Weights of a small class-conditioned image diffusion model.
Model: 2.11M parameters, 48-pixel images, arch unet, norm groupnorm, activation silu, widths [64, 64, 128].
Training: 11400 steps, batches of 384.
Data: trained on photos of plants, animals and fungi (iNaturalist), 77898 training examples.
Rows from block 9, named by matrix and row number. Rows with one number belong to one channel. Each number is 128 + 24 x the weight over its row's rms, rounded and kept within 0 to 255. All counts start at 0. After the name is the row's rms in percent of the matrix's.
# convs0: first 3x3 conv (model.decb.0.1.convs.0.weight, 64x64x3x3), inputs 32-39, a 3x3 kernel for each
# convs1: second 3x3 conv (model.decb.0.1.convs.1.weight, 64x64x3x3, transposed), outputs 32-39, a 3x3 kernel for each
convs0.15 103 [132 133 142 135 116 110 114  89  98 134 175  71 127 144 125 117 122 105 116 159 118 107 120 143 117 186 155 100 119 150 134 141 123 148  90 135 145 156  87  99 143 134 126 118 134 141 129 123 133 102  88 110 113  97 142 150 136  91 155 118 132 130 101 101 140 129 158 172 124 126 116 136]
convs1.15 100 [120 142 145 182 150 132 119 103 130 139 116 123 151 111 150 101  89 141 138 171 108 107 170 103 144 137 133 118 111 105 149 144 142 130  94  91 145 129 121 138 128 122 138  95 108 120 112 121 133  94 125 119 124 114 140 108 149 148 145 143 120 145 120 135 105  87 133 196 122 135 112 107]
convs0.16 099 [135 147 114 114 153 136 128  98 104 129 129 112 181 165 190 122 128 132 105 121 153 141 130  87 147 149 137 111 134 173 104 143 125 113 155 112 124 100 137 121 105 122 160 123  93 124  91 157 168 185 115 100 144 135 167 127 123 141 120 120 138 142 139 144 144 100 117 113 115 138 128  84]
convs1.16 098 [ 72 104 134 180  97 171 155 140 142 130  80 129 186 178 156 104 138 129 122  88 142 110 134 138 122 120  83 116 103 105 148 146 149 143 148 173 156 106  89 144 128 144 122 129 159 104 135  91  85 131 157 126 130 122 110 123 119  98 124 127 134 124 121 162  91 152  91 121 106 140 151 134]
convs0.17 099 [155 186 184 162 110 162 137 120 121 139 143 143 143 141 158 128 139 188 131 107 100 131 113 168 134 150 160  86 156 159 108 119  87  83 155  98 106 147  96 157 100 147 115 127 134 107 101 143 141 111 120 133 104 177 114 155 145  94 138 103 100 112 139 175 157 148  95 117 133 155 164 129]
convs1.17 091 [154 136 158 155 109 112 114 127 103  94  93  90 190 140 106 110 133 121 102 177 119 131 139 163 135 124 116 114 107 129 118 101 147 125 174 121 120 114 129 150 143 144 137 153 108 143 154 127 149 134 118 134 149  96 117 117 118  97 130  95 109 108 135 172 142 109 129 139 168 155 134 124]
convs0.18 099 [120 134 169 119 111 105 129 104 154 152 160 129 145 123 133 130 120  63 138 174 157 133 143 170 140 123 114 103 142 117 140 109  93 147 117 114 127 129 119 112  95 124 150 126 154 144 139 129 148 162 118 113 108  95 171 141  94 103 151 150  87 141 117 128 125 103 110  78 105 127  99 110]
convs1.18 100 [124 129 103 133 120 145 132 101 106 157 150 141 153  64 101 119 154 139 159 113 144 123 123 107 157 139  91 140 153 169 130 121 117 152 102 139 119 116 117 134 126 136 141 131  80 121 136 131  91 158 120 101 129 119 131 125 127 111 126 129 116 123 177 146  83 155  94 132 130 141  64 102]
convs0.19 096 [110 131 121 152 114 152 154 155 152 168 101 108  95 149 154  98 122 157 138 159 169 111 112 111 171 138 112 184 134 130 114 184 117 151  98 151 124 123 132 108  99 158 146 126 123 179 146 148 153 146 139 111 149  73 138 155 118 106  94 142 124 156 158 113 115 175 113 129 119 142 144  59]
convs1.19 101 [132 136 176 119  98 103 107 150 129 131 143 149 129 133 151 165 125 131 136  90 153 109 140 134 112 153 123  97 164  71 198 131 136 109 103 144  93  56 118 108 131 140 184 169 130 132 136 120 149 103 140 141 143 123 144 150 134  96 133 116 147 126 110 112 157 140  87  95 130  94 126 116]
convs0.20 097 [130 127 143 125  84 116 150 118 176 144  98 122 122 156 116 124 168 144 146  94 117 142 111 102 110 128 128 105 121 117 167 166 144 132  94 139  99 131 169 134 136 124  80 106 187 144 143 113 113 142 180 158 158  93 182 120 106 129 146  89 101 133 111 151 100 114 118 120 156 116 100 102]
convs1.20 099 [124 143 175 126 123  93 128 159 123 110 113 170 108 124 137 137  74 132 154 131 156 134 135 113 146 114 141 114 147 118 110 132 137 112 142 155 133 106 145 124 117 131 169  86 123 149 128 114 132 148 177 116 123 105 125 167 126  85 148 126 134 177 121 152 156 117 116 101 137 147 157 147]
convs0.21 100 [137 146  99 164 156 108 125 119 140 112 121 158 137 124 169  82  97 142  99 164 106 128  98 126 127 122 153 117 126  98 125 115 135 117 122 138 123 128 142 118 139 141 138 164 125 120 107 125 125 126 112 115 140 145 106 124 111 150 156 147 103 106 140  93 160 128 156 107 110  94 114 137]
convs1.21 103 [127 108 160 149 149 181 190 118 157 119 102 120 129 144 124  66  82 166 125 112 132 141 152 158 141 113 142 142 107 138 131 139 136 108 114 115 127 128 151 119 134 135 126 193  88 121 133 106  83 114 138 104 155 145 126 126 123 159 149 117  96 115  83 149 129 147 151 107 160 150 102 126]
convs0.22 102 [130 110  92 130 157 157 110 139 103 133 128 122 151 137 127 125 141 127 157 104 110 101  71 156 137  98  90 105 128 132  97 130 152 116 167 121 110  83 117 109 113 129 111 116 182 137 151 162 113 142 103 132 112 116 172 107 125 170 121 116 179 112 152 113 185 156 143 115 123 119  86 146]
convs1.22 101 [147 127 122 116 148 119 144 142 165 141 133 166 137  75 118 152 116 135 158 144  65 110 150 118 146 115 109  87 155  96 155 157 124 161 175 141 120 138 129 133  82 104 150 135 135 112 142 109 103 100  61 131 121 112 127  96  95  83  81 107 129 132 154 127  93 148 105 144  93 101 149 149]
convs0.23 096 [120 140 164 141 123 122 118  80  89 111 140 115 126 147 101 113 125 142 122 134 181 150 135 167 138 118 123 115 149 122 148 151 142 148 145 171  70 137 112 112 139 146 137 158 133 114 122  83 166 140 128 113 161 162 132 179 176  83 103 155  94 130 160 106 114 130 132 178 138 115  86  85]
convs1.23 101 [129 133 101 154 143 131 115 123 154 148 139 125 115  98 114 133 142 125 118 152 119 145 112 127 182 127 123 109 108 120 123 123 103 135 164  84 107 128 131 168 176 125 162 152 106  85 149 121 122 172 128 105 100 116 125 126 120 105 147 136 158 178 143 139 124 107 130  98 131 109 158 142]
convs0.24 094 [128 140 111 131 113 132 154 101 155 178 155 124  96 104 138 108 123 144 137 161 110 129 128 140 127 143 132 119 123 124 159 154 143  93 113 165 128 107 131 121  73 113 125 156 149 133 101 136 125 151 145 160 148 137 106 113  97 124 136 129 130 124 137 125 121 102 107 164 105 162 179 136]
convs1.24 101 [142 124 161 146 154 143 126 107 141 116 119 160 109 126 150 135 178 117 122 117 121 128  83 120 149  76 122 159 127  77 133  63 117 140 137  92  97 123 170 143 119  68 107 135 150  81 119 161 130 156 162 126 143 118 151 142 158 139 149 118 164 104 146  85 125 174 149 135 107 151 119 113]
convs0.25 101 [123 136  92 144  96  90  92 115 150  79 115  84 133 163 102 187 147 139 128 152 125 115 122 159 152 111 142 172 112 136 113  60 126 116  77 182 122 131 131 111 164 142 118 168 118 146 159  92 144 183 136 111 131 126 132 104  99 148 101 134 118 188 182 110  83 140 122 102 116  99 123 168]
convs1.25 103 [123 128 113 119 155 155  70 124 140 108 166 151 105 107  86 132 159 159 126 115 147 140  94 148 152 152 175 153 111 127 119 106 101 116 139 121 185 101 130 124 125  90 148 107 128 153 165 119 121 177 143 148 106 126 123 134 150 138 128 145 128 142 136 106 151 123 123 148 129 138 140 154]
convs0.26 099 [151 191 104 168 127 114 140 127 111 140  86 142 111 110 121  96 101 164 131 132 129 134 102 115 108 100 131 104 138 158 136 122 115 164 158 125 137 127 106 114 119 145  75 109 122 160 144 155 168 111 124 158 121 127 105 157 117 125 147 101 109 140 139 146 125 129 123 131 125  93 171 138]
convs1.26 108 [123 128 155 107  54 129 138  89 122 159 127 194 152 113  77 101 124 114 114 118 145 175 136 115 167 114 165 114  98 156 118 142 161 123 166 106 147 114  74 159 123 102 168 101  79 128  99 109 127 119 150 106 176 144 167 129 134  70 139 124 154 120 144 135 112 184 153 160 119 147  95 139]
convs0.27 097 [146 154  93  99 139  87 124 126 127 154 101 110 130 130 133 145 117 152 158 130 154 131 120 106 141 112 109 145 177 157 174 158  94 159 126 150 119 119 111 133 122 131 117 129 114 112 115 101 122 177  81 130 105  85 203 136 152 153  98  92 153 134  89 106 146 135  90  87  96 121 110 141]
convs1.27 104 [107 152 127 107  94  98 145 140 139 140 126 148 104 147 119 128 131 117  85 132 158 164 112 118 131 102  96 113 119 153 148 114 126 148 128  79  98 110 131 111 144  92 104 126 143 141 157 147 105 113 103 130 142 107 132 123 131 129 190 112 100 119  98 137 144 141 152 132 140 108 150 137]
convs0.28 104 [158 112  62 114 131 101  97 126 139 145  94 133 127 121 116 135 165 116 108 127 147 162 147 110 115 142 137 134 130 160 161  71 108 140 116 141 154 148 110 130 138 135 158 132 146 143 166 108 108 141 124 102 119 122 143 122 108 140 153 148 139 135  97 147 131 109 131 132 103 153 112 155]
convs1.28 102 [138  93 110 155 111  74 146 131  80 131 146 139 112 108 120 154 115 108 162 127 110 145 154  88 167 139 113 128 141  87 136 173 137 135 123 135 120 157 153 120 155  90 107 175  71 126  92 132 125  97 146 170 143 142 133 140 121 120 161 136 140  76  78 131 105 121 116 110  93 175 118  98]
convs0.29 094 [137 119 135 121 137 165 119 141 104 152 129 165 128  97 109 110 107 100 128 104 128 117  94 153 102 106  98 160 140 146 149 145 106 137 128 157 127  90 136 132 103 138 117 151 110 127 119 139 115 106 147 119  68 144 172 130 111 150 119 132 120 137 163 145 113 132 158  81 124 180 137 131]
convs1.29 102 [102 126 142 151 135 106 153 125 153 118 172 121 117  91 105 131 153 136 147 159 142 134 112 128 160 140 114 140 163 138 115 152 148 111 133  90 125  85 162 121 125 133 166 140 117 134  93 108 117 166 141 126 116 153 103 106 148 110 120 156 112 157 178 135 126 157 102 103 161 146  60 153]
convs0.30 096 [104 130 134  76 122 150  99 124 111 120 117 150 109 136 111 130 107 139 134 134 129 135  72 100  69 152 137 137 151  89 120  85 104 114 102 135 163 118 124  77 116 146 128  93 135 114  94 114 121 152 121 131 142 131 135 133 143 140 157 138  93 114 130 120 111 118 121 147 167 159 111 144]
convs1.30 098 [110 161  81 165  96 111 117 118 132 140  92 138 110 144 139 127 133 155 147 122 145 127 120 113 115 149 151 144  96 165 173 139 128 161 160 134 108 157 137 156 152 130 123 147 125 121 147  98 131 161  98 164 126 140  85 108 151 127 141  99 129 104 114  97 157 135 144  89 136 171 139 100]
convs0.31 102 [ 97  56 133 165 134 123 130 176  98 147 134 116  86 125 162 147 156 132 134  91 133 146 117 151 134 136 156 170 144  96  99 130 166 152 155 179 122  94  63  96 157 110 134 133 150 134 107 117 150  87 139 143 163 154 118 118 120 124 101 133 126 118  99 130 117 108 124 136 162 165 121 145]
convs1.31 099 [ 99  81 111 142  96 135 106 127 142 115 112 163 145 114 129 165  83 153 135 165 114 156 162 133  97 140 129 149  82 120 130 118 155 141 125 140  99 139 134 122 113 177 174 116 184 134 138 123 130 123  73 105 145 142 102 169 122 151  98 148 132 116 165  69 156 117 116 121  93 124  95 111]
convs0.32 104 [163 165  90 132 112 135 126 134 128 189 121 159 126 135 137 129 141 120 135 113  89 161 117 177 128 130 134 123  97  80 114 107 138 112 132 124 128 144 105 129 114 131 124 105 125 143 129 177 116 130 118 149 128 153  99 132  53 129 120 159 128  91 195 128  97 136 137 150  57 111 138 107]
convs1.32 100 [117 179 117 122 116 138  94 148  98 142 109 136 112 119 155 130 138  97 130 121  82 164 156 100 161 176 146 103  88 158 150 158 126 123 145 120 117 155 141 107 128 122 174 123 115 150 111 128 117 135 115 162 114 133 155 111 110 131 115 172 138  94 118 114 128 107 152 158 123 137 114 101]
convs0.33 103 [115  93 163 142 156 134 145 122 124 104 152 117 102 113 127 108 146 153 122 142 122 138 129 144  96 151 154 108 136 146 118  75 160 104 149  83 151  86 142 169 140 144  74  78 109 130 148 125 128 158 107 114 118  79 136 140 146  95 139 149 113 118 162 131 160 137 152 127 182 100 118 145]
convs1.33 097 [132 133 119 153 181 145 117  79 155 124 147  87  76 171 176  97 143 107  81 123 129 162 171 127 192 139 134 150 158 129 152 125 130 105  94 116 105 101 134 138 129 130 142 173 128 128 116 144 138 138 171 119 159 167 133 118  84 117 117 114 101 120 170 130 139  82 106 124 145 124 113 132]
convs0.34 103 [129 137 175 132 117 105 112 112 144 138 131 124 166 153 158 133 144 106 120 117 103 108 141  95 112 135 130 115 119 145 157 106  99 124 140 120 109 148 150  75 143 131 137 124 152 109 139 170 148 120 106 105 128 117 108 143  96 142 137  92 108 107 125  99 135  99 125 169 137 174 142 135]
convs1.34 095 [138 150 151 102 107  94 137  81 129 133 158 132 103 101 119 107 136 103 141 140 132 109 129 123  60 109  89 142 120 166 130  91 128 118 121 128 118 166  87 154  74 146 131 115 139 119 140 112 159 134 130 127 137  97 114 115  97 148 157 202 126 102 124 149 129 107 124 140 129  96 134 140]
convs0.35 103 [ 80 124 128 160 157  97 158 125 107 101 146 102 117 147 131 125 126 171 113  98 122 141 104 141 120 139 188 140 100 154 154 171 139 117 113 151 117 112 134 126 112  87 116 117 133  86 149 121 111 126 157 166 161 123 114 146 112 155 108 101  83  97 143 123  91 125 149 111 122 120 154 110]
convs1.35 095 [114 131 112  94 119 113 104 128 120 155 133 128 125 120  90 106 106 116 116 170 109 124 124  97  83 134 121  98 137 139 101 140 157 110 117 134  93 118  94 140  58 120 100 153 123 118  88  86 142 200 111 159 194 155 148 120 123 121 155 112 163 142 119 125 139 109 136 137 151 151 128 106]
convs0.36 102 [127 159 116 112 137  84 104 104 132 124 106 121 117 105 140  89 123 153 123 118 130 149 122 118  89 147 132 132 126 152 123 158 175 128 154 121 146 139 131 125 156 101  54 110 154 132 129 120 137 134 135 129 119 154 177 119 145 107 125 155 121 142 131 124 137 129  39 167 132 173 150 142]
convs1.36 106 [162 116 133 134 135 152 154 149  93 140 125 139 114 112 124 136  91 106 117 135 114 134 115 113 109 113 152 130  87 120 128 178 131 188 111 116 117 127 132 137 140 120 138 108 130 135 159 117 145 124 119 120 115 133 156 123 129 125 174 120 134 110 123 120 149 136 102 125 136 122  97 141]
convs0.37 101 [110 113 137 147 144 165 161 128 114  97 137 122  98 117 119 135 100 111 143 149 157 140 144 134 161 110 134 139 122 147 141 114 120 130 147 155 116 137 132  97 161 128 162 149 127 143 132 101 141 141 116 147 119 136 127 168 107 108 128 128 127 117 132  74 139  74 130 143 131  69 129 164]
convs1.37 093 [158 137 105 129  84 158 120 131 136 100 109 103 118  36 177 108  88 135 129  69 116 109 121 152 106 111 125 121 128 171 144 140  85 118 138 120  76 157 102 126 133 168 108 114 135 142 111 137 110 127 111 164 133 105 154 139 131 120 130  90 150  75 138 119 167  89 129  82 128 128  98 112]
convs0.38 107 [ 93  93 155 119 135 131 140 144 104 116 138 143  96 117 156 115  65 114 142 128 143 116 154 135 117 132 140 125 106 112 153 190 137 151 100 107 113 142 124 116 124 118  98 153 103 147 109 113 116 158 125 139 117 137 121 125 107 150 119 140 143 175 142 180 132 150 136 131 119 133 163 112]
convs1.38 093 [139 136 151 131 130 123 123 136 151 142 146 184 110 121 143 152 109 141 124 143 130  88 119 118 138 125  65 116 181 103 113 139 173 115 131 137 123  99 113 146 135  81 145  94 109 134 107 141 103 142 139 127 105  95 118 165  69 105 131 139 135 126 110 145  65 106 109  71 159 157 176 146]
convs0.39 093 [103  99 138  99 120 123 160  70  94 147 108 117 131  95 139  99 114 100 118 127 148 118 149 108 139 133 115  93 162 112 157 117 104 136 121 108 122 128 110 148 119 148  96 125 128 102 122 158  90 122 108  89 120 133 109 156 136 108 128 153 123 157 178 168 161 134 144  84 111 106 130 151]
convs1.39 113 [127 149 100 109 154 128 148 105 119  96 124 109 134 137 108  79 144 140 109 122 123 126 100 159 143 130 163  89 139 139 149  93 119 109  99 149  88 106  74 140 119 117  95 140 137 117 138 158 124 139  96 137 129 105 118 142 150 145 154  94  86 121 111 158 110 164  80 141 135 122 102 104]
convs0.40 104 [149 133 152 120 126 174 117 131 145  87 108 120 113 118 103  95 133  98 147 150 134 112 150 118 144 114 123 125 125 122 119  97 122 159 110 138 134 111  99 174 121 134 130 148 134  85 129 154 108 112 116 161  81 108 109 142  95 131 122 119 102 127 135  97 155 120 137 110 124 161  95 103]
convs1.40 098 [121 134 140 143 141 114  80 144 166 166 114 109 148  94 128 144 110 129 119  88 175 151 105 102 144  85  96 165 140 112 127 151 115 140 151 113 117 130 151 187 130 109 146 138 134 107 105 128  77 131  99 116 178 106 142 131 120 138 114  98 144 154  60 147 133 161 173 104 138 128 125 152]
convs0.41 096 [170 140 124 105 130  70 144 139 102 128 148 173 142 112 101 142  94 159 129 141  96 120 125 111 135  93 138 129 102  95 119 141 130 106 160  96 150 149 117  79 142 124 171 117 121 125 134 143 116 145 127 106 147 122 134 149 135 134 116 164 176 123 150 111  99 117 116 155 146 148 116  93]
convs1.41 096 [116 154 148 131 144 105  92 135 126 128  72 135 126 108 123 153 140 137 137 187 122 153 156  74  85 122 123 128 157 117 119  92 156 105 139 113  93  74 147 105 139 143 102  66 167 122 118 140 133 126 127  92 123 101 123 120 107 130 128 119 121 122 130 122 124 131 109 179 129 111  93 143]
convs0.42 099 [ 99 144 116 130 133 144 151 114  88 126 155 171 115 153 138 140 106 166 109  94 150 118 137 114 141 137 114 121  84 128 151 141 152 117 113 158 124 117 147 108 131  99  76 124 106 141 161 115 146 151 140 119 178 118 149  97 135 121 144 122 141 146 121  94 165  98 122 165 129 139 122 143]
convs1.42 106 [ 95 150 125 140 155 146  95 100 137 147 163  87 143 133  84 142 147 117 116 124  97 120 125  80 110 165  77 107 144  81 141 155 108 110 104 155 160 146 134 109 133 125 140 108 104  99 140 119 143 133 118 131 139  89 131 128 133 126  76 106  95  95 106 194 116 148 146 112 117 134 117 113]
convs0.43 098 [133 125 149 135  69  76  78  97 179  83 170  99 142 161 134 132 123 112 123 112 197 164 166 150 120 139 154 129 131 144 102 138 140 139 120 125 102  95 137 182  98 129 139 150 126 142 119 132 140 159  97  82 131 139 127 121 150 141 109 108 118 138 139 134 176 152 115 136 172  98 114 146]
convs1.43 095 [117 146  94  97 116 112 167 103 133 109  93 152 124 147  79 132 125  78 132 148  82 134  88 159  77 104 117 161 149 108  64 152 143 141 114 136 149 108 106 112 139 132 142 167 160 125 107 108 115 161  76 155  95 141 128 116 117 127 158 107 115 152 150 107 114 135 137 119  98 173 142 167]
convs0.44 097 [119 150 156 191 109  90  87 116 158 137 104 128 117 111 186 121 167 165 117 138 153 149 125 133 111 154 150 114 116 116  65 147 125 139 174 109 132 142 181 175 133 103 129 158 158 140 118 124 125 124  84 108  73 130 149 130 155 157 104 151 142 117 173 215 130 139 115  92 115 121 110 125]
convs1.44 100 [105  97 144 124 121 132 133 106 132 118 132  94 117 144 109 136 118 134 120 149  84 149 147 123 123  78  83 122 131 115 119 144 129 136 129  78 128 100  94  93 121 100 123 155  83 118 104  66 142 121 126 173 144 118 107 125 109 141 124  78 134  89 176 117 150 108  96  85 110 109 143 142]
convs0.45 095 [126 115  65 100 123 109  89 157  76 140 107 137 116 119 108 135 114  91 120 118 155 138 133 137 106 142 140 121 114 119 137 118 101 137 110  92 110 129 157 110 160 165  75  93 130 124 120 155 111 131 161 162 105  67  93  89 110  59 102 151 111 104 110 144  91 124 106 112 112 144 122 131]
convs1.45 102 [161 144 155 151  69 131  90 113 123 130 123 112 137 154 140 135 161 116 136 133 121 143  60 127 195 155 162 115 126 193 121 145 141  90 123 110 108 122 101 152  95  98  90 151 107 145 102 126 162 137 104 100 117 180 135 138 129 106 120 136 174 100 104 173 149 127 174 105 171 117 148 146]
convs0.46 104 [107 145 109 156 118 153 123 114 109 114 103 127  86 110 146 152  91 131 139 131 109 120  79 156 168 159 166 127 135 138  83 170 120 143 118 122 139 101 120 110 135 120  79 107 123 144 120 150 133 120 101 147  92 135 144  91 110 126  90 120 140 117 136 148 142 136 138  91 106 126 138 115]
convs1.46 097 [ 98 123 160 135  91 125 156 130 153 112 127 107 119 117 138 140 143 134  85  93 152 184 122 149 128 146 129 134 112  84 203  99 107  99  78 144 126 112 158 120 150 141 114 121 130 132 160 112 162 113 128 130 161 157  98 134 161 159 121 152 127 125 138  95 120 114  97 185 163 114 149 125]
convs0.47 104 [100 146 171 106  78 152 120 127 148 149  90 120 115 123 133 114 139 113  51 130 111 143 139 151 128 181 130 147 114 119 122 144 123 115 162 108 143 150  84 148 118  82  75 166 169 110 121 162 129 160 116 175 117 142 105 116 130 158 105 114 150 111 102 130 116 121 147 116 177 126 128 159]
convs1.47 105 [127 140 155 104 114 166  96 158 162 121 119 133  98 116 151 105 148 121 115 146 119 107 127 150 143 122 189 115 126 129 130 121 139 109 147 124  91 104 115 129 151 170 111 155 174 149 165 159 157 101 115 164  81 118 151 137 124 131 129 125  87 135 139 123 146 131 145 118 158 145 153 107]
convs0.48 096 [145 132  85 114 139 143 136 144 114 159  79 150  98 139 133 155  95 102 140  73 122 145 185  79 123 145  59 125 160  97 155 108 146 109 127 123 139 110 152  92 144 159 153 120 153 129 171  75 140 147  87 146 143  91  90 102 182 100 128 108 103 122 137 123 133 147 173 144 165 152 116 134]
convs1.48 099 [156 115 161 138 126 165 147 102 127 127 122  84 125 146 143 157 141 126 128 112 134 159 106 136 142  77  79 102 130 142 119 138 151 126 141 178 123  77 146 126 179 125 124 130  84 141 163 139 120 128 109 116 141 136 129 131 114 121 103 110 143  85 123 142 102 168 132  90 115 122 144 133]
convs0.49 100 [128 108 130 151 175 106 101 167 147 158 182 141 137 126 147 112 132 114 153 116 131 117 184 113  99 143 140 157 145 117 123 118 140 156 123 152 130 148 105 155 132 124 141  89  93 130 126 123 125 137 145 147 162 127 151 123 113 167  92 114 154 105 128 162 143 106 111 117 149 135 143  85]
convs1.49 096 [ 89 128  97 137 123 108 140 143 136 148 149 144  91 107 142 145 139 133 112 155  80 136 116 124 138 131 170  94 114 106  91 104 119 111 149 147 116 139 122 114 131 145 108 119 129  95 129 117 129 106  95 117 126 122 117  99 110 108 163 127 106  90  82 132 156 105 128  98 106 172 121 130]
convs0.50 101 [107  74 107 132 118 119 155 148 115 107 166 143  58 138 159  96 126 161 105 148 133 133 119 134 130 116 155 121 188  92 136 136  83 141 129 104 199 115 124 124 151 119 142 118  53  95 161 129 141 107 118  87 129 123 153 141 139 140 109 115  95 126 139 142 123 149 132 147 135 186 103 143]
convs1.50 102 [162 165 127 157 112 150 149 120 130 102 143 134 128 113 154 127 162 141  98 140 186 158 117 121 131 167  96 183 147 140 106 127 108 158 132 100 119  94 168 143 136 118 132 121 106 115 107  98 156 121 138 114 161 111 115 131 114  95 130 145 148 127  77 147 141 161 170 121 111 124 129 133]
convs0.51 100 [116 133 160 149 144  84 179 126 150  99 188 123 103 162  98 115 154 132 138  98 107 166 109 138 114 120 152 114 114 148 102 105 139 119 109 130 140 155 175 131 133 147  73 141 166 138 152 131 142 164 176 136 150 153 136 115 133 136 125 130 145  85 126 106 111 103 123 129 118 125 127 168]
convs1.51 100 [107 135 124  74 117 167 125 171 148 137 146 162 140 112 162 102 120 154 145 172 131 127 155 167  87 139 156 113  97 104 106 104 135 114  87 105 137  99 138 148 129 137 131 127 113 145 117 159  78 124 108  97 145 103 111 133 102 140 103 170 127 115 139 129 149 129  97 123 108 127 111 108]
convs0.52 101 [151 138 130 128 125 114 116 136 128  99  65 175  89 137 143 148 108  57 138 163  95  92 100 134 107 129  99 123  83 100 113  94 116 125 135 130 106 160 147 142 139 129 105 118 114 129 118 101 143 124 116 126 111 129 108 118 140 114 139 147 112 107 130  89  89 131 156 127 139  63 132 130]
convs1.52 099 [149 128 132 102 137 135  93 149 129 165 126 109 117 128 156 120 143 142  91 143 123 170 122 114  94 101 125 123 106 127 137 160 140 111 136 135 129 129 131 117 138 132 128 182 104 158 111 147 146 133 130  85 119  95 137 102 116 159 114 166  91 146  88 126 150 101 121 127 120 135  92  84]
convs0.53 100 [100 111  73 127 122 137 155  87  98 138 118  84 128 139 158 173 127 153 135 120 143 149  71 131  97 139 134 126 138 114 140 119 122 125 142 103 170  94 106 129 146 125 124 124 134 105 115 118 114 115 138 117  94 143 153 117 115 123 122  98 174 148 147 114 109 142 133 138 126 124 126  94]
convs1.53 102 [ 83 134 105 116 110  87 142 107 146 114 159 133 124 151  89 139 159 126 109 137 116 183 108 145 140 137  99 115 141 158 152 144  86 127 138  95 125 117 127 149 138  99 140 143 147 159 116 129 151 150 111 140 150 117  83 126  93 145 137 133 157 153 137 109 125  95 113 193 171 148 153 118]
convs0.54 097 [138  95 127 104 111 142 126  86  91  99 137 169 148  99 116 107 122 136 112 144  79  84 133 149 117 145 166  88 130 119 109 112 112 127 151  76 150 129 128 102 121 109 115  93 105 124  93 115  91 141 158 161 145 175 118 120 150  77 142  77 139 140 160 143 143 109 109 132 185 182 133 138]
convs1.54 101 [180  83 118 116 154 141 111 159 153 138 148  95 115 117  96 119 135 143 119 117 103 135 100 134  92 137 158 156 114 128 131 117 123 139 129 135 149 141 106 119 138 121 124 154 126 145 103  99 156 138  85 140 130 124 172 111 107 155 179 120 149 123 167 122 132 134 165 158 125 108 146 114]
convs0.55 102 [124 106  55 121  88  98 129 148 144 104 102 140 133 121 154 154 137 112 138 136 109  89 134  86 133 110 138  98 156 137 141 106 137 118 136 112 118 143  99 151 104  87 117 117 117 120  86 147 165 106 104 129 122 161 158  93 118 125  90  96 122 141 137  93 104 136 138  90 102 171 123 127]
convs1.55 101 [112 117 113 120  98 108  76  98  89 134 149 105 103 123 124 162  88 145 144 122 104 130 154 116 110 131 144  82  86 126 135 135 163 132 122 121 143 105 123 159 119 164 102 154 102 133 108 117 115 113 123 131 110 124 143  81 122 121 138  77 121 164 142 101  99 135 140  89 110 133 132 179]
convs0.56 101 [168 122  84 119 124 140 104 189 109 105 124 119 135 123 140 145 129 138 119 117 109 114 110  96 136 130 139 124 138 130 148 141 118 130 140 110 111 128 154 111  95 123 127 107 140 135 100 161  96 125  65 117 180 136 112 137 156 123 144 145 123 129 145 151 165 123  95 155  89 109  57  72]
convs1.56 102 [143 110 130 100 146 109 140 102 128 150 150 101 146 117 145 138 177 136  74 159 112 120 145 114 128  83  78 159 156 167  76 124 124 116 136  89  84 120 153 177 121 128 132 135 113  75 100 117 149 145 134 105 127 142 174 169 111 149 130 115 109  99  99 119 112 146  66 111  86 125 165 134]
convs0.57 100 [111 151 109 114 117 113 126 115 148 128 114  99  77 106 123 163 153 118 114 168 150  74 159 124 137 128  99 124 100 120 123 140 164 139 131 101 142 158 138 105 138 103 139 142  98 116 106 135 122 143 135 143 133 118 105 104 134 128 131 145 122 141 142 142 115 131  84 145  96 147 138 164]
convs1.57 097 [129 148 152  97 111 130 152 134 130 121 112 151  99 158 126 131 144 149 160 116 182 161 105 142 132 138 147 109 149 147 122 154 181 118 107 153  94  94 106  98 146 115 127 142 166 139 102 151 129 132 153  88 154 133  75 171 167 128 133 136 133 100 144 104 119 110 139  99 114 147 137 132]
convs0.58 102 [153 131 129  90 153 125 142 126 126 133 101 142 121 116 167 121 147 192 113  94 147  95  71 159  93 158 151 125 125 161 140 118 155  97 121 132 140 145 110 130  97 127 108  93  99 154 203 130 102  92 124 166 110 140 115  88 121  91  86 127  89 108 133 134 116 109 103 120  98  92 128  81]
convs1.58 103 [147 114 145  76 116 140  86 125 184 124 158 104  96 144 133 135 116 159  85 102  86 125 115  90 117 100 145 119 132 115 134 138 194 155 186 140 115 126 135 108 108 106 103 101  90 141 151 129 137  86 117 132 159 106 143 163 126  95 138  76 188 148 134 157 118  93 158 141 176 121 100  96]
convs0.59 096 [ 79 131 101 149 114 105 149 141 119 150 129 115 155 119 116 143 144 177 140 141 139  97 114 130 113 116 138 156 112 123 148 153 128 135 166 194 129  78 150 117 146 122 143 125 113 128 161 110  91 132 142 135 166 140 122 195 158 111  75 140 113 143 156 164 147 100 109  92  95 149 107 120]
convs1.59 098 [151  89 172 178  94 106 132 155 153 161 122  94 154 164 130  98  99 105 110 106 109  93 153 120 120 112 139  98 136 154 143 174 130 135 110 106 119 148 123 145 146 160  90 139 108 137 134 151 119 143 114 110 117 147 119 112 159 104 103 129 134 157 143 117 164 145  94 106  96 137 124  83]
convs0.60 103 [121 141  93 119  90 107 131 115 108 141 106 149  99 122 132 119 124 136 134 128 143 118 157 116 110 136  80 137 106  95 150 164 121 172 137 113 144 161 107 124 128 138 105  96 195 160 180  66  91  83 174 164 152 164 123 110 113 110 142 107  80 146 102 126 152 141 130 138 137 136 110 159]
convs1.60 099 [130 153 165 162 165  99 125  98 153 128 135 116 123 136 132 127  93 113 151 161 140 121 117 139 150 120 112 130 148 158 181 115  98  97 101 141  84 113 147 128 159 128 153 158 145 136 140 137 121 149 114 123 174 134 105 103 165 135 110  97 109 131 108 121 161 147 154 112 139 126 123 112]
convs0.61 099 [161 160 133 111  70 123 121 133 104 160  93  90  97 127  96 140 122 122 151 165 114 137 116 103  78 120  86 104 141 127 140 124 168 135  99 127  82 117 111  99 132 105 130 119  99 108 117 123 103 163 112 126 128 120 164 132  83 140 179 162  97 103 148 181 143 125  94 161 161 128 120  95]
convs1.61 101 [134 146 153 146 145 119 131 118 121 123 128 142 174 115 131 147 138 105 143  86 131 143 102 112 126 112 118 126 137 110 132 166 114 149 134 140 134 106 150 152 133 171 133 132 130 135 110 153 113 173  92 135 110 140 112  94 162  89 138 114 124 143 124 159  96 121 171 152 121 119 135 115]